From a checkpoint of a small audio embedding model: arch conformer.
Rows from block 6, named by matrix and row number. Rows with one number belong to one attention dimension. Each number is 128 + 32 x the weight over the matrix's rms, rounded and kept within 0 to 255. All counts start at 0. Numbers have three digits each.
# q: attention query (model.blocks.6.attn.q.weight, 256x256), inputs 0-85
# k: attention key (model.blocks.6.attn.k.weight, 256x256), inputs 0-85
q.183:172196101172104150104140111100143125074176121116130150134139083104112103124063133095127129124112169143167174120137084158122126156089136110134070113144062116097145169141110139133169193133128122098123097137122108171118118159126100116099162182142160140073160149
q.184:104086109106204117161136155160111096156047199121112118136089108155119113072168137187118111162159077126078024121122171125126131183163085141093146169113178127122096095120156148105107081114151143158209144140147117105125125159153174136157090085126083082170071130
q.185:154164125165129111139154168095119114135109111140065171118125053129140119086142138096093143107074148148163120104118112117118155207108133083091084127101103084048130158111141168160136130169165171174200073124178096152165137135117135119145095155082125093130062127
q.186:134136177137113106132094113124137090136138113143158145117156174126134169153105111097140130096072138109136156149095144079144124058118165124133177109112205108169168153141107114153149117149098050114097167098104159137167132060092115089099121143125136134081172106
q.187:169177169126080118116103079130142145104194127142118149118160114117134123147063089085138119133069158104170171162124101108158130064105152112134143091124119065149144139125085133147150166175119108110104124109091126177184136100130090111111122158118156143083195101
q.188:123143162145133110132097147125129103145158164154106157126135128172182155129091077125121116098105157102117146201086134057175107044116166119145172093103146047142168126117100116132117118152105098121074168103094181166192150050071111114101097159096147145053167081
q.189:142090125124154132143134139139103123130056159126141089138131179154095118120140157185143148124120072130098099099116140117127133117144135110131163179151168239111061146143187121118141126125118107127157117147143159054102137169150157111147117148141099063146078147
q.190:104153183132142114124095133158105127170132106118142127137169136206195139105079143153159125166114160137136156194088115073158076094137172104127153096164145123165168167079132113134130166152055122155073142108121173109141148117030095124125139147096161116065143122
q.191:109164073165114169132119107081150124170168120108162140132148071129109126128050112098164120182153184148140184117151106153109137161108108128124093084137080141116127123112109130135142190116110173082089104110119128167111114181073106101112165158121136152080164126
q.192:127115162192140132122129136196107115099092100134066159139137170137152146131087179168094130081151131122177154156102142077155159145168227131077157102137083153115205153090125112144141095152137146098142146154154134176088156106098124118141156157095082130130060140
q.193:103091163099172123148140144174086121139173143116066088169135129121148103097153182100145084127125107051143077145104135107187148117138093125099172136143126183135187114139135117141112156144134183161157169154097082162212188107182098151155107153134091163151154136
q.194:084125126129104106144111119116142125119107142104168133104104136171160129143128082127139133114079141132086162076155161121119110116150131078216139129110097163094106157154170155105109149126127119122112115146103120089154170124091144124083110151120154110145142121
q.195:105113141154118171121111131125153062105190101115176153113116118124148127069114166139161185122158179240148198122129094151109127136145146126122168124101114111114108131082172109140132076128141150084121132112147130134086115182054153136084175157094136124126121141
q.196:160166153150054125124127081108135186181067106086139144136153090164085164142088112158120154125094126108092141130123139116087122125135169167088136089122130111123080159141075168113149176136101089082076106130125150178095109113101178069130098060108141123126104111
q.197:151124068074152132108147153119120113161126084200159145136136116152154124118162098098101133130133145150086013090129086145109091163114143135175136132134144047154134142143101136122122141113121091229091115156111071098168084077178085125149104121138129136137155097
q.198:172192062109091177101121107065137151116080132169154108140092099115118217186136100144126175172120106226098115164120130159068132191053079115123161155062132088137106157143097170140142130156136048059122147108136126150085113098130098168138144148142114058109108142
q.199:093154055175122155158122128073149139096109124128133097129127193126151161181120149120049106112119128160168127153104176113131118135107060115131103173090095098156127121137157113118100177091167157093127146118118153138116144123068142156120136166115150116124128140
q.200:140108114128185153114121164138123146107101111150145132114132131121145124099103137089096144166124129145127086084089045142126135171123133135148120127130155082127129142118123101130148168114113092221152142140167145121126090155166107129154123109125117133127150104
q.201:156117113062062110126105092123126156188140125132115152141131093155101134101146124140186136131102128111098131049127101131090134149112134112120113106123110137119059152156136176110128111153101052132078106119120088131213139084190147094151148065137145117137158116
q.202:159125132096103096128163167134100138122117129110108122150132146151141142125180091148126107107125120085100069078146166103126099113126138091178133087168162167155200147106127146121120140138146082194117097146082118109158149078116097123145115132155118153155081086
q.203:109108151074138134156109130085154151140129141141141126117150108112164099084172132089122123118125147142102077004166074130121113180149108126145105106160127072139106104138133126104117116118110081227093101130108119104205086135201130106112096092162130139146177099
q.204:144142150159135119111181156159104106102088094162111124123130144118126115183134108122106124127154114068113067163152154101139094108133159147138111097184161118150212130111137118118129122118130154192144105138135147099075115137122103129119106116110116115137077140
q.205:114117120097176125141139153132122097087165165150126087137075133133132097141174180115146096179153091121144153106133104126135166157079056113126096125140142153110160070134137095129106062109123145137171146113144156091125162152170106166138137146127103105113129186
q.206:145099106144136140084159185169111082105185105142094123127150136153158134134059131136141137177164153135136096203143160092157147076122159142184214117136136158140183135109113113153130148140152154080091148138135137126091122122082088122120128178121074121134140142
q.207:153099197055087110128129144128106131137155119072085150119125110165083124100168128136206093095104119114104185105154103142132142096154134100134107077177110175124113135126131151123132105149107084195104071126091112134182148106134132100136118089157145139130105096
q.208:128102191159127157121139133139106114194146156076124130119125096142108172129063136135122136125123120146117172176121144117146160132169162186056156144097092124125102153157084137156171157160105146027111165148131120207125110136132125103119124122118117126133142111
q.209:156061134102115157112140168082076081141131123132121126129076124119114125091167132107129084093099125126109125133134051171131127084147172103120106070142096111118141157169113141138130103133125111214117091125074089156117140105172091138132136133134124180134136094
q.210:126072130068164101151119134163087125140114128129066107152155120122154065111132182092139078070128127036148050113106117100192141129144109118109133146164105166166144106170141132124111141123134142171180141142100077146223170075236128106152071119120111174129200118
q.211:111144165189159128140142106162162102074167141100138128106131112128168123136120120111096154138144114129168185149119158103143115086133132117111151152140149145113174097098166081148137134119117184068143152113148181098091126169092119157105140199137114095126105150
q.212:116154131083125127116136142138169155126171143081140158095181096144124125086147079140147156141155127136103167089175128140112106128146157105163152116176138174115095132074178139120136094138127121148083081141135155100134101160111178098086107108164132113134120118
q.213:115190129183117100134128075144162143095109121116141096134133157129099156166177109138144168143144132119111144070144191120101112151086093139111122157124172135133127114116131129119132134113127093077108135126165171116100116169069164118115123113126130090113110145
q.214:133113136102172050141135163159122143096112158162081157129144124145144096101223090101130101103110127068088049131151174129134088090107099107205125132197152111126144112133132136085098142094135091230091141148112102086147172073143148141116078116148126134098143097
q.215:142183098181080169150105070077151122141139144115184123110073140129094201186110133157115166125104095196144233143122142139061124107123139139090091159024101095086085146124121153139130115135117123046124124093111177147064101120028151160110194130137147086114071164
q.216:108144103056158090136124143164136109140089119158095145156150185121135069128171139141145091145155153085132091086122119129154121129087090160124085112177177167152140063121115115108088078083128173213128114130156115094131123130138117097136111101126117163115134156
q.217:115192081088142127133096135107171127097141147183131149106131101122180126146197122123149174184138124174101085080124152160093105178094092096177176154097161112109102132105148126117141157139132050182102139129147130110185112121114154168143143156156141071141106106
q.218:154102144163129157136141106159102106120129125073136118134118170138099124167079169135115112115135125125175207207117126092143156067158157133085137114119075188142186144111137107148129107134138209033197125099111135164088151151101098128116170129119121138126074170
k.183:094073201174146125128159091128135153132168152128076127134162125083149150186114079138090140079098121104091089136115069133137121083080146123103102125159146173152116143139077145139121115119119135138096185114110167170164106073114098153164109126185087096113155150
k.184:140190050067113161125090184109087140152076113171156164133112170172114089115116192074107104077149139156170152097170188175115134129140112131167051126127065124132087118116158111103125152157128095109123078114125099128104101156099175091114196119098170123139115121
k.185:161104173160187131135106146126135122188107154171121117118173137116100105124111143106121161066151100058133141061150122139112135083068161122162141164123082129156054144097135145126155149104107071090104142095107086108135110095137106125170097131149176090129138097
k.186:152101108180175124142182141159117134094148131168140124157140120063138155157104116128172170182139135094131138111109043120122133100145122111052112132143186151123193206141157134134159096115127113164129169142133087095112152147141079155107109173127131134089117117
k.187:133049164184175137139181125111151108092167151156090128166133104090153137150119120146172158119133148052103128104111029135162155072093106117055118161168223149137185126164116143140140126079123131110065179151138099129135136147135064153109068149164110095083106124
k.188:154082135156200141123160160155151112079193146175134141140145120066140171127079112146166170075121140077123151072097047108159152076125117125050082160138188131128192166144130130130135133092115111130091163130146071094108121145132071135095095174119129124092101122
k.189:132164167163104129112118130175130115144078080089135107133102110096120150083138144122125146175170105197116112101151173151107102155158114160140092077097083053058119183103118142139133116144147116128178120128120160157155094143102128133138159142118165177141110143
k.190:149119149166141113130158222145118114108191170202136116150125096079155143138045139160082159106110129097106146070072090116105151124144140116080093148121168146115170128173138087113116118115117047170154120150134053088094109090177103155110105199097133138115083121
k.191:097133108153086159115117105118140131103166165161114123107182162144133162152166119169113139100086127096114150096110121136117128122089131132142131124145163148125087125122110129146129143150110132106113133130127146144141122047078122173160155122175115085116160144
k.192:152113073123117130141118165140113133094164138135189134148134085115148148127117142072185156193115162139175110167148168074174116150109113094160169120118168143126135127123142157128117162136132113070144125100127091091138136178097149159112144137135168112098235140
k.193:124120120100115115119109138171111169054073145115143163170104118139138110123119176152166098177145176159161136171098202125100134125135092132104105092136140075139144126142118141112065154137144110146141121084144083151053121128075202168134109119060178133117105116
k.194:085126159116115165110159133111132124142068126105111148072128154168114097174092095166083122104166088138091120121110126187114116109124137141103076113160061128103128118129052116123107141062129035232085141129124198108086080121163127161121128125132059151146030132
k.195:107101062085132153156100117080134133123210114129182086104196101081157129133052108029141127172149102105143131138163160155155173158061090130145115147118110091123165141130113131186127143101158081171116134118134062076146125118165159140166125159091113113205197127
k.196:104156116193189140118129123118111092144130113149098108104101135163121125122135125137126090114150104119129133113094128182124133079133134130147153191109100116121120167156183107134134168129133137099116103158122141141120152165129147161123178149122094173164136095
k.197:172139108136128099130143153161121109143151190097081139151135110048124138113092135104087138107103105087127110125145119102139089125171124148172173078145154141149134102105190109116136107116119189110165155130116122164162133116177099126129135081212145181120159113
k.198:148092113166073086140112171164142152163203151171097085114153132087141174098205136107205124122150137094123187083143088108130132143115068150127111125131219127130093082142118114112148109119118123131096119127114143108112152071100090110139066152127155135117194115
k.199:194143142085126104133116134163121137135101081147128144146088134131124154093181102086143159115127097163115169112164104089127088092048106102127115111099133075097131121117067172113192130115090140135090144136096177145088138109117111138120085130166144098073106129
k.200:154132144112130135128124093124129105157206140127131121165132071052136095111141121069104161128102097081143124156183125088139129136138131152178156100112132138126135124113193152144154094177112192062136139140160089133169161132152102117147178134134151101127209113
k.201:108096105166143116124146133147116097127138152109084118117126157133168135096078074139111131113129111064106096213075158169147130082155202142123169085174118150161087104133160091136062107113139122134133168169108108123097117155163088125119153169143084140175152141
k.202:092167079042116131094142171145120160159126143131066168111100108191109123162094124196057118161143117125129111144147171151130109164165132146133161141139142131097151094134120147090114089090120149199111160156170136149120149135198140154120111081134116176090114146
k.203:096182115100160152116119107145161114148143096131100128104117102115123137128081098056052157140130074090120108136158133156144126103133136132181187112147098190119142126115191127135144156147130190103163170156177179150181117150134062136147148119141087134116168133
k.204:147166139056109162126119157111131138178136118132135153149110107091095095147137151187077156114118134159118087097211128117120112185157102118144131132069106124131160094101122155097148050111110140139101133133140121139135147122165141115105117087161161120080080128
k.205:130106120087096111138102091160140210097109163099135138146102125092155126092098089159158141128078170146131123113163139097102113192130096089137123054167187151153114089133111136128085063165159090143153132119116097078125120061066097101133077125108153094131132146
k.206:145095114066113116132076131120124151105111145121152132147141140068135172175140165143145131172120154160133126087161144124115122209131104134084113145095143110137195129102101130136126142107096082140130139064110121129106098123168141123117100121129177108117084100
k.207:075095107073138132123169092145107100148140154084104148095140128185150121135000076150077132147117125058111078210056208144140130124155178156097170134183119165128118111118117113135057151111142139175134147167179102124173126165202139142139167126115105149213170159
k.208:104083177208186107135120089103118096076125137156168094149146158126108135191204207116172066122163172129169161136094124133108164145087088161112068163138169162153145173148137101136116212118145117075158084104140130148074101153076155112114159153085150177105149111
k.209:123101147135150131106143122164119112185179130131117139121200094114112097108069137063089104152136103060149105176070170104142188124154130171166175143134114133101116101130134118161082126156135194133104138142209084111184166131146141115167146136106127152190170146
k.210:148134193081108125125112122157117137081064111113133159148115120144123117098140168121129115153133140167160102181080196115108122113144172122109177094143123046156133112108150133106093125168134187100152154098159129154110121146059158159119152103101159117083073135
k.211:117150163142157152146109097097133128076071110124194133139097135149118123190126169153119126153121165199145140052163088143117137183098081105117085145097093140103179145139118156133173126106157048113183087107134156130131107113125149114111101140096141077086094115
k.212:075139107119163147124160067059133115164151125096106133082127156173092135182100111152095144091140131132092101129123079147132111161099161148088103201140085182109145168130102138131149168090120139210135129146143171139195100155152116136133155114149075143153140113
k.213:144139151148116130133157175123132158099113107092117144122062129158121100127170101181165142065111130153089137091148062153120087147128119071127091114122140117138106123142085125088145118107105056169087116130051173115130138093121100135097061127154118143084047123
k.214:104178206054118111104103082169144134167084126067076144105105147133098134125105094182069151150117082122104119058136124144108111166206172146072145116130106119108150102108112143077130082103104146185090114117118130147180132113176122114143113069136100117125058141
k.215:113091077201124110129132167125152128147159099186135082080139170158125164126188105130181119111154113149111169085117065125141146089043089119134119167117134147088071114166086152152151131125139087109148101146098177089117150123088110084132078175136142128122138140
k.216:150138181030081113111139164143178181110111119118130147124103141125130128113133118176126178084077131152086106100156140094107087146193182105113124112138159110144107091110117124095128047154101149151121142121100153145152118068107126115123137078151132095100055162
k.217:128121018078086121117149152165114160089121144116103151125106129108151154103113073123065176153078085097084156058132122117138102101099148093155168075100140119115134117109139147089143069099138042168130156123086099098165161072161073129140068107150116115112100126
k.218:131123109161153125149105119084110142088141110170183111156130134133159117082098126094181111138157169163177134204142130120131163133092099131096122144122125096121129117159076146163117164126133131109125126130162071095059116186109170126120117198085174092172193144