From a checkpoint of a small audio embedding model: normuon at rate 0.008, 31.0 epochs.
Rows from block 3 of a small audio embedding model, named by matrix and row number. Rows with one number belong to one neuron. Each number is 500 + 50 x the weight over its row's rms, rounded and kept within 0 to 999. All counts start at 0. Numbers have three digits each.
After each neuron's rows are labels from the 100 clips, of 14976, where the neuron reaches its highest value: "top examples" is what is common among them. Only what is clearly more common there than usual is listed. The data: short read English sentences (LibriTTS-R). In brackets: how many of the 100.
# fc1: second MLP up (model.blocks.3.mlp.fc1.weight, 768x256), inputs 128-255
# fc2: second MLP down (model.blocks.3.mlp.fc2.weight, 256x768, transposed), outputs 128-255

fc1.184:490466427562456442465545617487542524472449473482588526549419504503469440470553531512507514466446432521572477475441443478584477560551450427483512431532467488506508529613511523546520488482452492479486447474444667431545515356466557466478482481560526506500495423449452433439515443518581471561406520424552523556480512540507396491471465460522494499492458582468478536570547474543470433503418
fc2.184:491582506452479451544481429490562489499508449567525514498575422461478565520436397560532496515548566555501448503578557494463501380615498554517537561502457521467509546549440450504502554429547497535562529565521500491536532557505481442521453594415526477415519544535513556504445386484493548414546479537507477452521546539532516425539532479535521580465477558591555547518413481451477585593448
top examples: voice: female (96)

fc1.457:589417520489482541472481542530526549474435440514427524428505559479486531599512481536553533440507362434557594568541485494440545443473458484521526483436515511471469606512425478499461446579391458513472539482515584430568387441462571452445516493545511463529589410531436589450449511499623490520551488487509539564487520505472475491496555493520478435477518530485547497512542556497547468575390
fc2.457:480552484541493490544449407461501440473494441518569542545510473466535481450537467525610536501581559479490459493509595506583469520475543523490526591544479539598525486566505485510536600496590479454547414506542489507447518549475478513547418513446632507582501599506534554459573415571427572492462473519427495454554490525534524507461438410480499517526480441509491486543412492450524511528525
top examples: voice: female (94)

fc1.429:436471457450485547436582461475642488494434516449385514449495530536517521500473487542483488405432546519522468539486510470472489507416529600483492442504515445508492487548524481442501467528502563603417542496455584513437462498517437480464526448558538464472560486540477613414505498526576421456420543496508573463527474558543542525525446520479571512483493490482515509476544594575528493503611
fc2.429:525468521566527473483503520503442476401469464550496459488507500463462503470539461442517530588471499525491552473544511539563554441472524524535537507534509551480542587579417578545452534490548463554611475486543464471607457568486476432502471514447544430506412415531446433492463557471482499505578453575489506462470507490469538401530520532488356432445539535438652401565457460477552519497413
top examples: voice: male (91)

fc1.397:519490535493500530510530512502518507519545452475525519528518524592504601488568494517476496476577492453422499456526455479512501419514406424455466507391546523527478458427508510443500521515521468473450554510502515603485507455451545428473533547484432578466627667546601453545492465466477506421444457560461498510455430606515464528505613516575464484511438569458470496506493437483500616434564
fc2.397:480485494456470405362490481469483434501435447486524563519462490439438431563439375552569565515531471595543505444442530513479465498522541510498544493575552522529527490492510478598434494492492440353529456463590559521572543551536466468472503487445530398544514506565472538548586458479544477520423496442503415553535511431511502469486489453542594376517610417540483433513566497533547366534492
top examples: voice: male (71)

fc1.275:608517379528447478593511610492529554422480456450496515455497497447423498441592597426520503501542470497391428464546482518553514550537474541435437541521500475496424485523509438556533497482499576528439595467524434485449511561483492459513461511430590542532484566488520480424493494490511537613432483609575475402495450544483447511443478527507519469546569516542445532436425437520415460534404
fc2.275:551394476457411450513475546471462475459473539553574563498511486490507530499529423470597644515429468458516575492598516547488490406482473543555457527548458522468479505533493492556451420532563386475541477582512563466459515480518499591537521547437471510486493517531532618539478541456509520524571496493567431559468393450524498486506513397481439482440376587428568471445431497528501525539497
top examples: voice: female (91)

fc1.526:594501430549634513472518578525508391493510491460424542538473498503484589416506518526534512492541537456375455450465505437447506459542565475441471409500468566515461509485523457416547562541494505566454594524425501505486454483491467521506590375488510495541509400523536446399498471551474545541503471502459508481482538531454553493510583519499516506511484531473459574542484474443517475451522
fc2.526:485557519465468461458475427546544573565469544430574564468446535540496502552550559521436488509499489542542483532392474551477475452422507505544510487532463451379515501517478480581448475497549579428570427526480496527567489564490470443493464493465640463365484479469527525450559455510515459485468467441477558526511440440445475511482522406490465468487570544440489498515467517484523412510578
top examples: voice: male (99)

fc1.488:431486469464529518410437546503466523579549493448589474505488515494483653525474399528485414470470514496392550573519546484503476519471534463439507556555530505515491397472551521471549561523535491488485565529452551465569557568427445512540546448457490463544488484545475534559567494483432409484510423391561402577554468488488515485525475429457504422525508448464422471535524565408546492468472
fc2.488:520428475568496522501418522472464554424511506511532569468469456404437491432487591446514596520514491559441466490391485510530476528478492535497500515442462560571438361445484485503521485500497535476482438557540560518605520642475469548422429495465456564544440469538504483484375486558519508517465513531568548440452512576566526590543456536480487565484521450470537447506341411530448529548540
top examples: voice: male (99)

fc1.677:518512479461544527527483486454557493557483494416389539505519494466567505582542508500552607507566502438468477457515500503509559618494529471478547573437439537423476497499415559509524530514554542489517504454477541474513474427471390430468486588548546566552530514429462455422484553520545547532515523476553530593557487449497441477494592503462487532514475411462513517512505595448475444429499
fc2.677:588427625543526518488383518473465545480553470469602448460461481466474525424465486485499459475474488518486482469544507484433387503495500512497498621517504515597552603526540521488521462613531466511533520500560521509417439581561517568485557452492469459472464510498488463503556472416417482523556363562455499427435470447544511559554505433504449527556541543493496464502407524485561487495452
top examples: voice: female (83)

fc1.21:497515508456442467521454425536567384488499533497553473379612475575404488442561512483482434449525507490508513508478432456481527558441480574440491489420625466530514515537534495484456470494493427545531483474565517475420517556481455448462486496481518520523550583472466569494418507496520460527515582559429543460459476417416565505478483485551484455545503551555462363429489564535419600555427
fc2.21:466470480520555424468536506466449545497477437586444409515479457461491490535398431518538594561455460490597444551540493569618496528521503480448493536554455499522484566516501548504533545462485514362516566456469531502493486554585490438465556497518447501502417479445520428524589529560446523509556457456511482445508446502486433511481427496558495493528546528433544523598547453568589455484540
top examples: voice: male (74)

fc1.334:459441499438555460363532503464533517548546486434654486512540506569447451497413463491442507402485472501484461671449464497457504428589469529472546473513571498525515448423549527502456460429530487452450529460511687520495427601523520496448545425460496461433599448494525441509481435516490480520601451436471524532463532516558531476539514458490537470468492585509561415552540359481506486512519
fc2.334:562549564487494500570473497523597500458491590546536572487428462454461574521497520510474478516484561616435485540531534513425480437559508404579434552475444495403508560544382516462473430559530491574521485587515425410506550529433476451487340461530525478385406431526576458440471479501462523485508535464455568532461590520446483489481475570514498550483476439391555463508450642523484481469485
top examples: voice: male (95)

fc1.620:484457517477445473524489544519580472476520489488543449532462517569499529476521501526527491515596508527560468466591482517549539477453511482585512550384457590479495468523438488544477506586515456597490434524501493543541513607428409468628446500582599498505567478555571576490500437448504499567384542537448554476556436440487528569517491446476475560489546473580533577475444488575437552448451
fc2.620:562486482517548538551478542498489505445527548503481418485513481451460509432411484476558440499520515495482466498579423409559491525480523524461458515527580349460553536388487482419551482553413551515478501504475509439479530501559478568457532517509420497493406470487578486548561606500465447523554415565630533506465459455440475471481396591469537515489395516523501507530561483450582510488470
top examples: voice: female (82)

fc1.632:542503484496595482369487514494471500500544450362547540467414477446460508444452504452470484522561560484458506610468508496398477435601537558447549510567426584469448446433530499497464475514451453497488502524490542533579456641488453556441520436389507467496525508508521427469477482453456522531540466484522453561541563516462469461544559513434458468527577558549532500579485461401528429438528
fc2.632:613529523491502499447467465525612537473501581465550561491443512581538573550550508479495501512399424579453464456431544538501550514422496403563453483467464469410548579570470492506449459558509600522559498522476461452551503540344604496484385481589593528444491433551532525467462464555562513404452456441453580531448502525482523534555481491461467548476428506436488404524406533490430468576444
top examples: voice: male (96)

fc1.263:512429519456609523427520414482471443516506479506499515420511422594483528497376462450463498494466524416444564521483493483416538438438523498439442480542559513473479544511501536477472562486525435488537562408550616540508496520497498526516531454421458545494627500451500474527486502502500517568564491483560470491496436465544477442581553496458466513497443540511467555463591446530566429452621
fc2.263:588544506529478532526430557528594544402476516459602527506381555446420547581570531517532466545486387589461486441546509560518453512449450462610505541476494513495451557581448500554440446539528512484556446511490409516533512520429529365483466443533572431500460471531619425479551598455500523479484494531442511449475596549488508467543435430543467538483569498441563396600429562480455510556530
top examples: voice: male (98)

fc1.94:535423450490414546490405511607446486541542532508645413513423551514505555488575570455478461447474441472463554410574589433535514553495563524577586511442463543531529456523503474457482531572599503512568433504471454506428475588419503520537519530575518498483479499545555498565456500503470484559538532517546551436427544516457560470533540493495464465525443544514452486426478486470416545507375
fc2.94:450454483473554452463499520441561507483561484492457485376572413471559496516411541462527476476515580494525450538460429492468489456502482521480538489591492528444484483401474474568560488469363479436499441500516550401432460521471452508554472491532565499510513480395498567450450488519527575446442453477467506548594464517376483564592462488502537522540513533435480473508469508444600477567622
top examples: voice: male (93)

fc1.284:512552525443522565596496495505554464505450573603476527451489461508527468508548541505502575462555489471583426457408492518485515578482413493468576446424453494512467471512466544480461555540549566557411427515495496527460475428438495432521461521554517491498416447397526430380471528486632508409440584542490644541539462539466506547510508466521430562533439442495510499497510548558510485512490
fc2.284:472491505520554482417467496507434542517495472459556475542536575526521484428469535522477401588470581524483542487534475546467492474480516562517486578501498475501484528486572596493564484531472494349458533510507404463573431568484572497469553534441486506467509530543492445516516484418387541573529417478431412454404477526430463452511458555555589480521511496490446513490448503377430504508491
top examples: voice: female (82)

fc1.8:428471519573508528481437544402536499567506483505590565552490561512485549608555519502538538495623493548642488432500446440536522472416438493517506520442478520475502423499506450513500478462490449500397578495509458446568484589491593597455508533521420426478547583444523372547488454488445444562526505475474508426472546462477494578495527494407537576458493492530507477551538483446566530503565
fc2.8:480486504504473438452615435526561425520456503454404583469525527491585491439491500544513533517439460514567552500476521581521522450538462633612593541531484617490552418470499523446431463534539467481574410537533494554536514560395472445540534611516514531518523500578449578567434545400605622537441504475500525552443393554475513508499526533509540475499451538428508498469422521468492486533526
top examples: voice: female (95)

fc1.218:450460429532510447478428490516462451535558533520491509551475564616448599569495511396525497563447514505376527498486527470413503459372576612487485565485514558491477519505621469449562471483440503511494547516526480552472478509501466453377525456454572483430525492456564508563427547494437549487556531482432481510440433547476531524512541539469478484434469517479436522547409463476517549432577
fc2.218:435462488480530604421531578445554583495458452458554573376538615478554446447497544557396520496456507434479467525506464551553556544469505447563507443551430485453555447460468554614545503591469579500507516526410503542540417572481495450474484468468478485502539422517551412484492516516447447479524464482521454573580424520463408422598585475551408471519490556541503509511504417584437476543501
top examples: voice: male (99)

fc1.681:587427461461515423427543509511515519509453434499467556560495456625521502592454434494477465580476418479430611510512495538470549454554477526602546427544571432481543510478506494419501475473427437473636486468586628468561485419549565480421515534527505465538560469574538491593466452505569554500586492487522462506445451538596444526517500468473473485441470497457486475476502478506513475518529
fc2.681:527586521531456564516489426440536447509541376524511513434455525403507493451542541453505476480565572473441453537537614494522461506460514570478470590531459567563563492547546551489539493519660530535542555551469502509468508534395459493500471561415416558474457454489498517462523523522418457452470459535449551449563502497597550506398536459465434521512501454455479584523392507495471534612390
top examples: voice: female (99)

fc1.489:467449489444560472497501570561460468503557484456523515426485516540523473522492519484498521551647476473499454442486448526461466449446441406459536526353488476524474533450495455421525453499454525540488624574509451519501542562493600482522487527461443611504561557506539520658376450522483458451530545606507484502520537579441409516505533496563495570492477508476477435451555440562579535529552
fc2.489:528535569447488533382528419460505496482440481549473542577510497457497541452516488496566393492400432663481541424565500475556503488524479512457414514576532582541503458488465576612458592486528431371440482393466541512536471512552439421504587524517512388636509506519486498430522513522498514506455510450497457498532526498481539457476492536490496405509592431531506505501501549526458464498550
top examples: voice: male (78)

fc1.318:482491425549589476516476566497445502495552486455490547544395505461474443451468628476463548465416496461283474595467533554447528496509553504530555479500429565530558512538539492575528503624439523399484455567501516563532461564503479525490501501474501448489429438596538446484450547490462546522451384529370507451513585503454476513495547472500454467578510559455438525581460420456485564445505
fc2.318:513588513447563603465477550485576541467502520499549512483542479517524560531456492500434519568563510577413505537427522413502457465392457492482519499516466390433508485424467558465501492532550564475467601504455474462557502483389548471469537504483478498455541407452461440427484480508499463490464531452501466606454444595522557485532524428473532601494487501385475447514500554473510395587467
top examples: voice: male (99)

fc1.366:502532592472473539432464472457509547472527567459441528426559561495501378502586456492478546454581457516541511454505518447572524493475516491554429606457532499446488492445503532474429441425506519556507493528524505392446489441490547559532452565437564628517540530469544445543414565482547522374518522465530532549472555480508485491475485483468483526444528511540525565510538572476542541550436
fc2.366:486472447585510482539412590498445476574531498508533402406407424424538507520407446511456515594464495406521525516545503555416419555433488545428547463535441504576490480497499556481541557629458444484545480484547600523492410568501487565574543471557547512520408442519556477452531525500423527541558447493475466457523477432433492480509512590511508516567434563453418449440476491447427445408477
top examples: voice: female (84)

fc1.238:497469462514426453526536580496556469396505489513591526541431451428552469460513551490562513471609443579487536375412457423606553567436596491506576551487460595500499467527423541497501601456568495430537392522480522626579499542444418478526432523603555501505445508445553390469504470516557525537445534482547511514530494570457546521469507462468473546525517424485482479492454536574440496471458
fc2.238:469487462479603477530491445482545491437490430456412606477643469545572429556431479559495504506500438521517520561554560509419500397554386481510529540505493398449501507577487586528518448549453514543473473451487431460520433452483518458366509545389492476473580458518460527491425451522486491552416517528542457525493498528511457486395487490508495487593529533550525473497473467409588541501571
top examples: voice: female (83)